A small image diffusion model, trained from scratch.
Training: ademamix at rate 0.00085, 13500 steps, batches of 384.
Data: trained on photos of arthropod specimens (BIOSCAN-5M), 195000 training examples, 26.6 epochs.
Rows from block 3 of a small image diffusion model, named by matrix and row number. Rows with one number within an expert belong to one neuron, the router's apart. Each number is 500 + 40 x the weight over its row's rms, rounded and kept within 0 to 999. All counts start at 0. Numbers have three digits each.
Before each expert's rows are labels from the 100 images, of 14848 (inputs lightly noised), where the router gives the expert most weight on average: "top examples" is what is common among them; "patch colour" is the nearest of a few named colours to the mean colour under the peak. Only what is clearly more common there than usual is listed. The data: photos of arthropod specimens (BIOSCAN-5M). In brackets: how many of the 100.
# router: router (model.blocks.3.mlp.router.weight, 16x192), inputs 0-95
# up: expert up (model.blocks.3.mlp.up, 16x96x192), inputs 0-95
# down: expert down (model.blocks.3.mlp.down, 16x192x96, transposed), outputs 0-95

# expert 9
top examples: class Arachnida (26)
patch colour: white (68)
router.9:514519455485512514543507526490491507517501493502513579493479480488605579517450526515490476494500545497503468538480513520486482577578458536326481505548545512558573520575534494521494494473501496545532536518489542541542475528494473488522539539464484515483493446463513547476571525511544559529
up.0:489460472571542384507481581472509514491440521572514456550472507578501532428549486520600435506504523478493482553541506464466535460452485493516488477595540509512508479492489518534529506477461565456439537519495489507504547491483504481476457469590526502482471497467450524501533498455475442458
down.0:489485520532484478541485534413476438484447547479423581515496447552556464492558498542474457470427508499494537509512468458447465487549522457533462501496516538555548535526500456496477383454518541517532510501506456421441523529467462475549525498428532499480509521553453473449471535465506473488
up.1:484505533500471452511506506450438502470457502522468483476569527488407489511480442587524562489468483442490525430440470468485478461491496487376479524502476516478548508566443557426497464527484445466483458512553431506473534496522458524483536491518573485465477453503500503481484537459500533570
down.1:478480528487532468510502483532514551492506509543485492489531543513471527498450447515503423448505478491477499509453474480476488558667530545532476487488491497483503515530545434495543493482478538528531446529505444520453490493510511512469496518489505500482484456463455442526505508544451479453
up.2:586509487511509494482492510473475518520470561574539557522428479552505533563499534449501431521454505476440493511496504440480517473534410489527470513528571410528486486467589478575551464483488549498500558535473496531520503522444513508550510491538496466457497490502495490536581454509486482497
down.2:539542486562410468444484495526481485480490535443507501498510507454541471564565466512475442479520464483502552499487551502503518524425522504565495540530520456457437551541489542482563469471567518446460458529520520508549543543467519522451487430525539503595551495421554516488499496487508498582
up.3:464500534531583505497473450523514470491512468472413461469480533569525505426590524532536528507472505514558533530529504502482503477474590484547437501442498505427491567421415540523508519503472551510510520497551424506456570421495500526500456486559468527527502532470529453568491468505488471475
down.3:455489466488521414466473435508479564564474492468502483464452453476601573473478524533548472538515492440513509537499528519442561475458514518517582484484498441551497500450516438528466459490497447486436616535453509483489498429476536481482560509469445531378481488498465475498519509515487507537
up.4:530464504451533522465523456558572498529523483515480429530479573498461533542500578507513496481420440482515554479589539485547558455402493535512492522483480533476456500446493628495446489558413533498483500445525465509429501548530477517507527536456561508472514522585488476551413474460451497435
down.4:502496517511503366505559491555419501515481483528497506514455498488425461511491474483567490497503517466494476486559515507464524494450466464366487508529467514499506476478460587484501491496500450471461486481519513539456513521438466487481456479516475532228491522482529518484514512493457496557
up.5:475482495506515508537507485490519479502500454489531485562534509492452530538514428543529529491522474499410535512516467477523525505458576507512569468493507511513420513449539391606547485511504523464515515503457492481461523441539505483555465476473529543503522584512549487583471430490490480494
down.5:530511494516511650521504444524506486486448558597511428500507538522438487493456519507515526451486502496488509467487469468457472604538487485652448526495513523501551514494464541487447449459492520495517511548584501479511492519422452501525520494495515541702531565512471519464496553456488490537
up.6:470502507543503487447489447512507465500549553528486495522539505491495570469559469515489504521496509527462506491475493560517577428436510459448484522521548546498465471459534312570520444551566499476502484491526470511472543571510502520507510554513536526588493470531532472486472457517460466465
down.6:537511493520503483499489477499572564477404525484512521519455547439557521527426462518519547460466518469479464464487455538473487418508492433607498426432477499486592483448517535410463522444482522514496527545497503524510483503505545475480518485479482543553444557456442498435524488484471492490
up.7:578472552471410478526552464454497474450397476530478485528538488473437489519495463519446383508494498440489477498547526461507535619441509516572549527471513490460470484477507426536463513506425504501406500488464505473521532529499505481457522473491486523509509574494510536560488499456506490485
down.7:509457510471496697509510502514477480493511545482522485511578521517535478506524459483502607524475496532505540498569476495513524522490493495553467508511495536510522544515441286481486562499516484474495512535476531490501500487486539483528500501487490493605486538511492531423499517441490564507
up.8:432465506516447501470514530452519534460561495528509519505507467584448454561482521512505495488545488507436481473472457474477424469617486465462520507463482390489458524475560528511511445523504479537426481459555456459568491466510546448463549458508574509535547506495488431557536462583456479490
down.8:523534528563517564490480496543532472532512525615513476460551499525487495504513470486477544452489502521531475497448515465538592610418538521448490467513529527500488525519537609511482557517524557508532503486548526465555503481496471487497513487499522483404465502512490518526498470431537455518
up.9:468500454526487508507499559439469472433480507494513494527506513510469508505548476539495400450525487459504504488469479502490477481571495457492483498512478508495444484484560492515588645493557480497511525468470600481527531520584489524484498496478504505376471556476529502515503494661542517489
down.9:449486541459562382509465478545517508501574486656482499495486530527499498525493506496494519508535482543512525507506517488512477395444538514567489516507458510511472476533465328514542459486445493488579494513540510527546483514465473486477468471634505525592499467492499506541519496522490541487
up.10:463460467522521462484527532546516463436552460519549475514459534506488551505515451540525500472518495569494453548490487513514479560416554502507534493513454523495450473481480657523559578469533509488566510510493483465437533525609485437507413520469468489500477510475464524478462516529492533477
down.10:489549479498512577517508459499467488505516505516491497505518503505493481514508488493501518513497475525562500485482529482486527483441518495535489475482484511473517502537488829497509528486507483487476509496500543522507460530495504538510488509471481506648524524516490523506496472467527464477
up.11:425430513519421381518558499532481513461564477485506516476494542505503481534487483521531539541530484519471470479482466452521467608485531530493570455514490437465443489498487444495471377472515539471506509549550405508460516481433497456509521492417519492530538504469407479488504489426442571494
down.11:530482514506491547482471478543575516503531500509483505479493482520511538472490510533495559463492501531564485539473476496518542473445499510541503467508487542512546490489500212509440533494495503519501526484502487488498483452452505524476496505498502495636499512491471469466512519404458474480

# expert 11
top examples: class Arachnida (27)
patch colour: white (100)
router.11:498536481491535436524474517489501513536528516491497569482484495483605543503472545536491508477484521507549486511480506549488465579573495540363461540523541506540603529557521525478477507525535503549539522496509542505538463562507492478487537532464478499420455453485538527485548520491555553539
up.0:454491535548542323477482508531536500504566507515491458514535507518446473454519509561469512485552478590525478467530511530474459479472577520601557459452470478447492542465465502502505551499569470514497468490525457480468470506559524493479419504518507502438467526565495456511480479547504517482
down.0:459566474482510462501442480528538487497514464484488476474507469584558496489455489431510520501557529567515487539438509471515563402424527526492533541528436458453465507486543569551485575514476507452503498543453563457547512520563536507506488503582586535512481482512476498531530497573519543465
up.1:503473529520514508467529521529515517498521457546463498512509553564492456522474523558511579491479467542475493529502498481538568556439547522529528498481464482436482511461540440522413440504464511461519472510505426542429536525471596480511465476456558478517531481487484446495523470373474485437
down.1:473476557544548450475500476560530481486492497495508508472462488519512470545470516456469535517470487577482516453549488441545499463467521502652465569499434464546581511535503391505489492535491512460564519509540539462576544519487512499486486525452542503477417521498495531474534498375527519508
up.2:434494535498409427499502510508489566515488519510487522479534470523428485536440512477512428538511522525474486507513481492485400587641438507467474453495492386486509482514491465471481453420477497509491458507509469490550471429485498512476578485488556514561507509503453478447511511527474521522
down.2:487472531503445442512505505548495493513536492545520513524508482511509468483539476528465546505473514544517491488493487467504465454619518525566491480500464515519514528527458559468471547535524514509535523491517536521529486498516500518531516511501508496831497503538502530499477475441512487454
up.3:454471478498420413486529503433491496490481519520498485485612488518439481476542498508460413500578481471506492457499469484475442484582500450590536477484497475477452484479573397496572556470530467501464519494500512472569504436563529480495487471488527497497534596464474509546458465634534501522
down.3:459531510533503441502471453528506514509540439472485468478501481511536502510530492522485493488516469528535535511465530466484560412472508535543503521510462502503454478494515593554484579470501502479495520527508583480546495520472528510481453483562489524373522482492483489502505486434516526474
up.4:525466540506447402492522511520536517469547525498498465490542571536471435447524518546438436487574474544473502490528493534461559546374590471543532535513481478407481508462494515511499530479514490465488496435485502440491511499538546446505428474478509475578501524533501492501453437468562487542
down.4:462545469537500598499482500470501513512518478586481521499496498488517539485489511479502481497485505485538487489525523502483512408536465485599503502490530515528486499476534548515487539531500491485463481494507499470476502505488521492488474500543499467566500494483511498511485510539519492487
up.5:540479472477515503566519529488525486521491510497546497572447537543507478469546459496471507557591471444479430523576484555497537457448559441500481469523499460463499522444535562494455461435538524500454569521461488584527477524432511497474506515542476476464629489495486479521507492511552449527
down.5:542505573560513418516533504485504506479554437566506494537475592487458489524501467519509513483476465517441487513472451505555482493451483568338493478527525453512472454457461452472500568565535510469476474454556563560468521496430498478502521500552497522434534495464628466503468524464475512507
up.6:491505550499472385441507523486482501530533521520513523480498498534468403521425572475516526514485526514510480493513531525474493557496473510409531488457512415433485509532478387511450390493487494469502528490448413467491478503442440477461479514461499535486485514523465446485553531419494534450
down.6:499470480522507689482504482493526488546424545462511426525484521530477492453467452487473509474555465486470483488522524473493466547631487466601510479537501527499510508473519357475529432479486495552464454524520434489402491534453513478525542481513494455521557502424484465508528533536500495524
up.7:435452560529513475460531507522529526499522488518515497460478539555445525542539526528543505541467488561528533482516531414510428578519529529402543501465435448411474558501413491471509472483495578481545508508575388459475506515489516451450509528455571460492450526517496463489479488423486551462
down.7:469490491507401535468524526445510518495514498468496504483482533459499500542462512502469444488510532495505509485543546535488515512655458527588522552490467485468482516459525421524559499453479465487473495489444513483434513535532494479491527468425497505541481430499491520507493480599486491477
up.8:441441533517443478521519519524520440467524489546490512491564546524478514462520472543492447567563478486491486450573498522492530551451553455433488506533526501451461529468539477499541514467540518501568569508519491469469487485537549504581465469419539506481490606477544523539487480525489484446
down.8:527498512515453564475477503473514511480479533541510509489501480477546490517497494505502489502531503476489490482484460518455498436572476484576533483504521481520536539443528538492444473504567496499480520540505497505476469506487486483498546491476505482517493509534486504471499488442504510540
up.9:430488523522403331467553475500519487442536521517493506477516481550467505549499502473491527539515478554475462506489501438494415563540505511594567473493460457461478553438481450479527452433500513518487478526519411397508498450498538441466496509495517480635514540479484521493535497511477479474
down.9:496545486524503449481518503495471514493494487512511508485471551487502512485484515471543410503542502469514490506512505519520511622471482482606504523474541546488521465496506509482547438525487497511532475473483443507456501505492488494491526508498529497865470486488497488523500510564503478506
up.10:433460507514546409448549493484506538467557450513501512520539550566504496537515501505489554493458418522472529440530528473545517551461530518489545469547520504477437507493488446532528443484491537440532485476534434464440522448545542439494440454413531475446525611493524465563428445459447478438
down.10:517510485500519436488516512524478521477482509548508504519512503494525462471525496486520486501530538493517528505542486491457506476674516483592439484490497530482530458504468520492508422466483487505519494503530474483475485501519536487495507515494514493457481512488519492437487534575485484507
up.11:440453512509421407533538507484544498466555529522493535522528489562435525542495508533484529557564509517466460499485501428479473510559537528386528484528502459483533544469513363513446382458514508480446471538564392489520526469495537422499529479499559508579548497508513458509511463480478467516
down.11:491532500511570640487459516522516473522514520559471511475480493530459512527477523513538523467491497488525540507458507514496549527380471514400526504504518467479505497522516487532485484508499506483500486494545528479484526500512489490497499467531495505178501508466494483556500486484515461505

# expert 12
top examples: class Arachnida (25)
patch colour: white (89)
router.12:559516463490510514542524511482471490502477493510518559496477474477598576495479525511474476476483531466490467544501520524457499557505441511330452504519559511546585512557532563520471487479488496531504541502456560515541485534467473502513516541495442509540475431471495560465569521485550541541
up.0:456454542513435375457517481506550526457552522477474462519554549500420518492537518537514478535510446507457536487588516458487557463419526472632563503535504538483494487447551528523516486506528479473482531422508508498480535519581521454501475454476501479454536570510511503515474494503499465495
down.0:500546505485429466528496500515508475493553480570488449470447527506561482512517493490498524527518513486557519476472506513482502469489545501384559509543508491466478497505552668530572532457459481498508476494513533485478511511530485542456477457549531540549499452492499484528470461491524447507
up.1:457461585555474445488484503529532513462506516567458473462505518500497424466535502613476495533517476527600545470474493504508475508461565543438536505512480506443521524508441328437523557547532498507518520483515537468505494506529497464465472477477495498515469539525510504518548548484509498498
down.1:499517549476510588476522526464511501522474473561512503488529499486545482475441502551534476461516505469506473490468479483498469428345506514391511475505524452501517549534501631526497477506483525529508434481489469489488494475484495494490481465591494503343506472478452476532508511505462520474
up.2:557512464511453450509493498465492488542484498537527540427532452499500470572480559531488495545461534470511510473426554432450439523555460529436502503488521434474513562570474386486495425463449481481496468472523463464541488478444495494519494565536523535552447435510513482413534517469499503540
down.2:469513575523484654538512508531489464494544471508506512490484525531474471492478507510435475492517477554501495517499556485509434485590482521674497528503485489473464457531443430517543500493470480524557493543478544499522496525515472518555548470559511496632540423496505510544518489571497527450
up.3:536490485480611528479487514517504479469484503493546456501503507528524484436545443540463540450501466481489482513517455531517548460428551488635503535492479511543449483456469540542532559524495502493497511498502507517475538544510529499486449468526501518466535506494516478563438500483493436501
down.3:492493480469539345540531470484481529519503489504526535509507496474497477522505517484503526530481467484500506485489518471485498589335486490392487513502527505528459505507498599526491505511539488481458520476463498520523501520500513495518462481506451499334491487502503517539504501476499497491
up.4:414463509515511511532496488568573511484557517524525568499534501538406512521507445549496499577550449517452443547580463498471472516542539537448540443528454419464487535447530531507496435443536545470500512552563456510466468480504542461589479442489577488561567491502509487485467480514493481545
down.4:483445477498461444457538521515517472479474483551526537475557497538513518456504441457451503522518580561441510517514483507565429510593486513427498460472533515482454446501455533456525480530469500561582518468490497502547492475551534444594546553458522522677512482527513478548476528524506483419
up.5:564498529449429465514512493536549541499473504478481452538459501539447488572561508413532427620454558567501516509514524430495467546496512533522477534507437448474495537423448478465470494493483567467542463480546436499458508476507527468453531521523553490481516567525534517506515478468477423411
down.5:449488496492580440512517522464437557496488503568486454518463467466515512530529486465504515569529449404508483511517548545494507459561490443414504561544517514555452453425537467484554463506523448514432476520429460488480525512458523434494447441541454507668486524531580534497482515542490537567
up.6:414506511505406373446495475535517475516518473502505495508516541459382453482525461524493487457490476568516523511532464479516530556452531517550554480501459516498447502468514578533548551475509463494521473473514511466486531507626459476490465497471463481427426581522519491471412485544490539502
down.6:509546517490555557524513518470483515510511521569483519508493497525480491533468496490539538488487465484532495483467506467447496473376507447519485502503504500515518502512488602509507522483527490477493491512491528525498488536498490518498486493513507487815504543484516508511504478489488504550
up.7:422514486511432424486460485493569502567512495528486427505521486546439478479479489489501498577472537552468493507503509487442478491571498472445527503497465466464464554508494443504508438403516449456426422480481410495511467463497502477543455542495564537487504506563474426447512481536507551467
down.7:515532514502478577529521527505460472518531502455504439524479516515480459511502456469471531511543422435490475475494529491528500547567502506539512498521569522508473555513526441483555573517582528492434458511504507436475506542516497520506551404467526470590516511470504492562495481503523477596
up.8:494531447507580447527531496507481493463482495576477493554479504530442469534490439522495600521553479551483362500497448477485533494547563518560524481536444518481499505469502537518452498472543472450502487549571435526460521515558505471528438482452507466517562433494503524425400475491498512502
down.8:494562528539452436461508544557466495529561442514506505518508440479497451509579439564440384490496479475501462463493440517567477472443534527499507501474531507521483477550483466444510539502556558517524463446498519500506523431483490529538502476461522520454525409519549508551504516418518431468
up.9:430463529549447460452479478538537546537534523566449468516530540551448465525553458533457424546515451617514496481535424479467459462470548486471493489489423463436477536477515418480507511516543526472479471525530482525474480430528551482468489421582522452558485533575531510502458463513506526432
down.9:480503529510531435496488475531490558488506460450465523506470451528427499527478496472466460478518508495512463446491476492490507454423509487440476463505459471459515498490480471513363474488516560491484518492553567439526570517464489517525482552392424482456521506489450509521508442370474453477
up.10:433491558499450496458537454460543515472416489495496501450519507484469510504467520506492409551469513440531537426450496457500489431494487454538453423499470550497502455561530491460500610478494504476492489451575538505467518455571529546455458527452486461445421514521493497500487544526439522487
down.10:535482501509526424482484484556485551473513456470495528485583502499492534475549480582526415477477560483511468529457514502472536441488464510537531484480458478514485467500481546505451554450540514505487511494457531501531556452413520483486524514419506507466522491568514503401491516433449520490
up.11:495506549500510228477477460487481483473519533499497538470500525483470395464490504493527524488516484500510520428481479490430458556468517508512557503454484500466477546507462444501464480554453538499479478520474427491480504480432466480485487459536459501477510483508524453530500551456483493514
down.11:514508440484509731477536503505524480498510487367486520494494506522485524480519465546512523453469529504515479533496469525506534478572440486676510503450500523517499499484505319513448553488542489505457542495473524488481477509470518489480531497475510499512545540524496469470495521436519521493

# expert 15
top examples: class Arachnida (26)
patch colour: white (99)
router.15:526521484517505530502503530485464509522474529537505526466483492496585580449466539502477465479485525487521488503467523555483476581585457499310423515509542504522578531553533517472490537521511506547534519524452568505538455556507484510479535540500477526466463447480535530453568521520545548520
up.0:535483487505412414502523516501535497486524513526496496554536532506467497469515470506517491506500505549494450490573488533503517427491569494603477479530539498495513511436565451494546517511558566465515512456545516500446526538572511496464428496544479495405489520520540465488430498564513481489
down.0:444494414511501546471470531511523431537503479505453428499544470526526523489464571495458531498489514484583535476484520483489543543442518512441511477519468498455497475497555514557468431471425543455505519532511514451569497489537498523460469464509493526518531509485495483493499523493527456451
up.1:488480445462529603450483491567477471509483477474504474499491503474529503489447503469573558463473433472506525470543527502501624422388511499569479527501507550544470452473538583563505460528493521510488527562515489571449542463493473536540473447537451545424555450506508470535525517446510492459
down.1:598499492479522475508519518415509449490509508537496525471473531515483539502458527499556489502506454468484507519475512492471482615456491487395515494476482494518527484512523649492545450517550531467466465493474443480491515472516443534502511504417543516330494448524461468543485500555497468501
up.2:513510503555522469488479520505505493468566496510504480514504539487542510442525484524446494495479454494517469468530497526498535436431545536482510515479542565471422469467550458535539555522594499528535573463480591487505554536548560470528356503488467471474486564479544536573418517507509485431
down.2:410491474435498461522539515528481494480533496558516437532489541552524502533438477500463569526467490528496470443556492470507446448557522571453450416475502511531508495508457499481514426495459514526524473473502512517496445503443510481505527520456523503627469476516503518518491487383460513483
up.3:472503494528579436499495527483488501485539518556484456524516520512534486483528477495494549500468487470550517455441460546545500402458494487532447536453509561500505498480530521512533555569551511514471518454497573503487557550532503539513446546578461509389533496473551514549420487516499484474
down.3:472478494533454462491526490527507434463502505504498463514519501511571467476503467543502585497512536555493442512532567507539505396558465518491508488481474492494537518498498476489459444524503524516492544446514533510513455518500538506487505542519496471706495554478508487453472510434539534488
up.4:445445491596509589533498504541462523489538531537493542434496570516553465456455522555528539495569501547471486471478506513513511543475583515456495480503495548472502562527474356510502455480500538488487483574502485521461495511425520498463455471451466506510476509490494424478504517432450537531
down.4:555481519623444676535475499541569482457458496422510490482475520510535474520489511503490549491498513485472529501420452493500493494449510511459525519503508501509580501514504467461425558513545485493520546520525537484500460509511487516498521514462504538521510541509474474463516492403507489517
up.5:463523418486432513528541503483542536465460534481520576547488444511464539526549464520493533582510476509460397474508467433500472400524504463479472489501471522506560492507557496468527486407543519498510489549576507499514471455583542496584502512505557450566540428431520535501472480559541455559
down.5:472529540498545536521480531508465512485564460447472545532454518536544493496512512511466535532474540503537469511515520529500515545600482507499523489482542538550426483465474580527440522510510492480509535447514642523507534505423519462541546470527526439486512513555549525518471514438547486497
up.6:458501509494499484548511528491467454476526494501473448522533525439497492498494483539483402413498506496515556469487480546524451455491555475732534516478490494489434489497497483516546576514523449512497469434460547449509540535542473479504464515500408500460567596530494494538511467594502532446
down.6:538506504500500437485503471515518485517507494559481480447483509487500536526486491466501588499462513508519495495461470470493536522508508484537480507503491539514563534490493478520461532481520544506518500516564529444528519491475546499483496518508520490589478576500476497473472479380533449506
up.7:526450534451483507477529493519516484459506483530499426483560533484522427488457540501535530427462518509505538465456564470522548490403522520465506535465481519473501494513434362500438413568409523461489439472474446438452531532441466502436499535567503528454504476531528475500510505379488485477
down.7:454500468421507519504507488468443491490565530522484477520468517475475531538473507461513514490537494516502520483559530527460457449522528430545474521512501493523500524468517453485564391489427474483533462521504460526454483547474496497440444467581475495494473516469538506469510503623477543553
up.8:527522477550613413474456467515453452473485524522483446497539501525539548492485490593468465492502514459537510518539478525475549515497589524521524496491507520480453510510542606527441515496511587461428557575498508489457557538486564450500461447507436529501595500512512508520427518473484503461
down.8:488508588517567543487432459577507519463480518531502496472500531485492525457495448508473482476423498541504467525464484516539499522487552465437502480504464488557529486504462476520434520527519543506461576499517520482549514461495536459505538519473531569470512506544532517422561486432534522543
up.9:529481451542505559513505521500480533449529508517492525500491449507428527541462495505473533496536485521512394498512530459480446519524477515421516462504467420453521487494450516496415472439493478485472439548523464483521446472502506466416544484552555496563535418536486480400525502460494504528
down.9:519510459535326619507505536422489459495529552571499541495501497502557531564494507494501483505495513507541481495499552485492586408635496456574490523506480453492463496540556427500549484490493487488487465491448501471471532502554503467482473486489482469609474471520513484487480477574491480507
up.10:462436444516495487458499515487514508486484516543491473546505507552444486482513520551531440541483462547497474469488484505527460450523542493494526470464475507456464520484510603535532473457501513479441471501478465454493452427528469417466476465594589452629495503529475449541461475507449470492
down.10:480437476460508583478547547456489536498482497446501534519492532477492509462481518519497420534509516465470484510578504513474472418659479471469503474504503503507456484442510550503543442522514472545498485473452458508439526487522549465513516519497502488499458473475528469464452531664454558504
up.11:555476510451424488455485584493483546458503517480478478556474522509489480495602512516499424505489497454481475510525510524546523445471516508479481485523576476459431455410554381564495548506485550470430554474427500525553535475428538514491521459550473545564564575559473487589458484488510447446
down.11:459470535506525565479450430499537519482492473516498460479488562565535490512561471528511504495527465519483540462513527509466483455489520523477483444499455474466541511467473288529516570492478521525527524498556535491558452483515514483515511518516518532484467520470437481447543459517511521527

# expert 0
top examples: order Lepidoptera (32)
patch colour: brown (75)
router.0:487532516518505471480465482497515517504515545546507500498505446559435488533571486525542531495535451535503529523525419474530483435559534454606549473493456471467446525463513467527598496501514524453455510511543444510505497454496546516546476426535551456589504540526469505562496494583474468515
up.0:530438512538562503482540575535501517467479544512549466565495569572527430443539526463450419509553482408444464521491510490481477572420482414519494459491523510465489485488477494478545526488534542543499547567450523477571542551438529485485543453451509494516540506441476497540502489528506451524
down.0:477493511479564446486500462471469507489492549498428493496454573531513551480466516454521379464497472432542497518471499492496506388440475451451496530455485570467529443497502540496556496499527481539461477459549476458437526485424540488462457486502494534515511589469441557517503498502524476564
up.1:509555513496489492534501432520446467482530563528618562452490469546534478469564465530480508466542473500476530546430460548394503479530446468508474489541476450468534572495505495523564525496530447408473531558493535482622527510452543453558439517501483500522482472499476475473507521577594498594
down.1:501541453434577514482545540419517489527467463506567541469419485515495510522605490454545462464541572465496574475547510493476453568577512471488483497488503525476513460446511535510499467474455495559458527510491490536502467548536551423502521493487475429620479516416527499502432552568509475511
up.2:470477553555491492489464524534527519523537510531452441601467509518559544546525523477490439485554443549511556488544514465544467467440469540514495478462505462481482509494481476495450531520526504525480504534498529493474442490423521473407610417535555471514523549543494443651483432438445440474
down.2:475555497435507499508507560402482481486460502518541524505544453457459470533521528469547425523567468486490513479518443543518525547498504511490547493556493491520455561421554527527558428549558451509411533490420456524437501544516521465498582446538466437599524464511585570552483476579479533577
up.3:464547482569592507597516464470502449444480524558549544498521498557523559506510476549481516476556523576468466533445470541478488478479503424489419481485390444442483498508462500527482500481518484441454472518547435489481502460431491499455463526484501447507450523487483383534501569502518559465
down.3:434427454505557455440475488496460513522463507372475420558537463466493444508479491460517444522505545515543585503579495537476545516463501453533442531441495448514502536510531439549517491497456464431497540479508473510436516492499476466496417582617513496450486528505492529487473544503477580560
up.4:443470505566510473469489537470488515523540502522520521546520479598499503519531517526451510478506457532497481502513472468488510522498503535500520498423466484442472455530513496577512499509507485432490486444498446521445518437417551430521514462451595478510473522530493498540445417504397500509
down.4:497488540440599573506464450511520489489569456456494507466475601508473494527461508494500611495555454534513441564514471519553476360432500425554557523469449575483465439464528575518524510507416486497535538462492541496508471494417519508462509540551476578481504525464550522490496503492526508499
up.5:510426517533491483413550467505569549470525514482529467535443486530467561483511550528540543532455414546475484570524537463497488454486506479515530487558434545474525453485448528508515505415507519472536467511536503473470569498552532521526535459532539556494569444512488519495451450521508483486
down.5:564541501452475565424513481481455396550514510602470521454487508472523510497485458522525496481561477502498486543496503469480494617473491549441480575526487519540567453490477581508481510446452506436544493513541490480509471484539441520529495540490525513557518583458502472504524482469480493541
up.6:452464445573470475529550498554510615397560482561512525520460520574514550464481484499457533584494493542497419489471499496505486469530484522508538485452466509453503493495493502475476438489533498490488436510561483497471474503570549397505501480514535508503543445443446454498482488524549515486
down.6:499489417444453674511452528554513456538509505399511439562542491520515488510494486549517507468517523523490501484490504479484504562526475536425509489469458479467487512523445489489489548473536475511543537523524527468502519481578463512542547520526520526431524501488518492427460504523511540527
up.7:485477453536448471525546516449528528458555553513489485475559530476489457597607424525416511555557498488451518571543508494448513510500531465495528525558510455498488553483465492424556526447581510472534500484524506470559476483520485443571483521418492439523567515492488506482427507497485532496
down.7:531527524451434559508477485489508450499478515531471503500506507484474509445449495527550507551469537511569483514511479474458495411485437472516553425548502450467553478505413439441494517452497501513554538477513496539483521527507519573514548593580575553456533538397537426438459458498500513507
up.8:501458480490388472452467472539474476545483524457518548492470580486480492442532445517509481442501460491507590471569541531487515480476546476499496471573515512533439559473499494466604552516503510522491600557507520539526582506586484489543515412522522468521494561461497544525515516518566469533
down.8:503501487513322495489519487486468505494512551503470425539467461435484492521445567502524524498471506467452485453518535493471556492489555451518478519560492509469483537490485452442568420475469492499527440536520494471479582523556545509435521449496492553408488511446505499386510559528498521577
up.9:452491519548536459526535523507582577444561476521519492496580538536436471529518553553513489558505456527489465512461498450499439523523583520482559467480460469434483472520495553534507513511611515440502443501580476417489507522521515449497469508496524452501527532507507483500452527550450519469
down.9:498505478509422484483456479464550492492526470602466503490481490522517465490471540517486491552488518526558534506564556500431484438532527492606497547500491484454474520521512679534537494482450482459589520471561506486510505496501474499511493552526510496558482458461441469534473488556481477513
up.10:467498573550563556522555430613522491439596513511531471468564519588457460530384500469521483515480514464386458515483522525410501478476456525503509455486542482466464537504483529497457422532575450469514438477516447480494515532469552472496477490495513463493520544573544481457461520471537511536
down.10:496531530604555422506535448511517525529454522580515487504501472537444501510533470523500534417551516522524467502529542505440572531497465463519527428486488473503504482550420527498464560552548451470406544490449522480445501489498434495497543472515550414547553418532524527541482480477448516500
up.11:553528485496445473481491478538463530528534535535543470492498467557367463555511511521514536525581491545487532586569460502503478504572491412525567462490440411474485532502526519509582489394482562471489461541538425500491481446564492520501477473550580444524518487533457531413470486559437510531
down.11:525470491493416647541544524508483526463530522492524500491569522505469506471472515525513484488519411521490470515435514525549508478572607484465566512519471453532522515495463560479526481530546520525550506513445507488527505469520507524495472496460505549550511530548556507465548469565493517497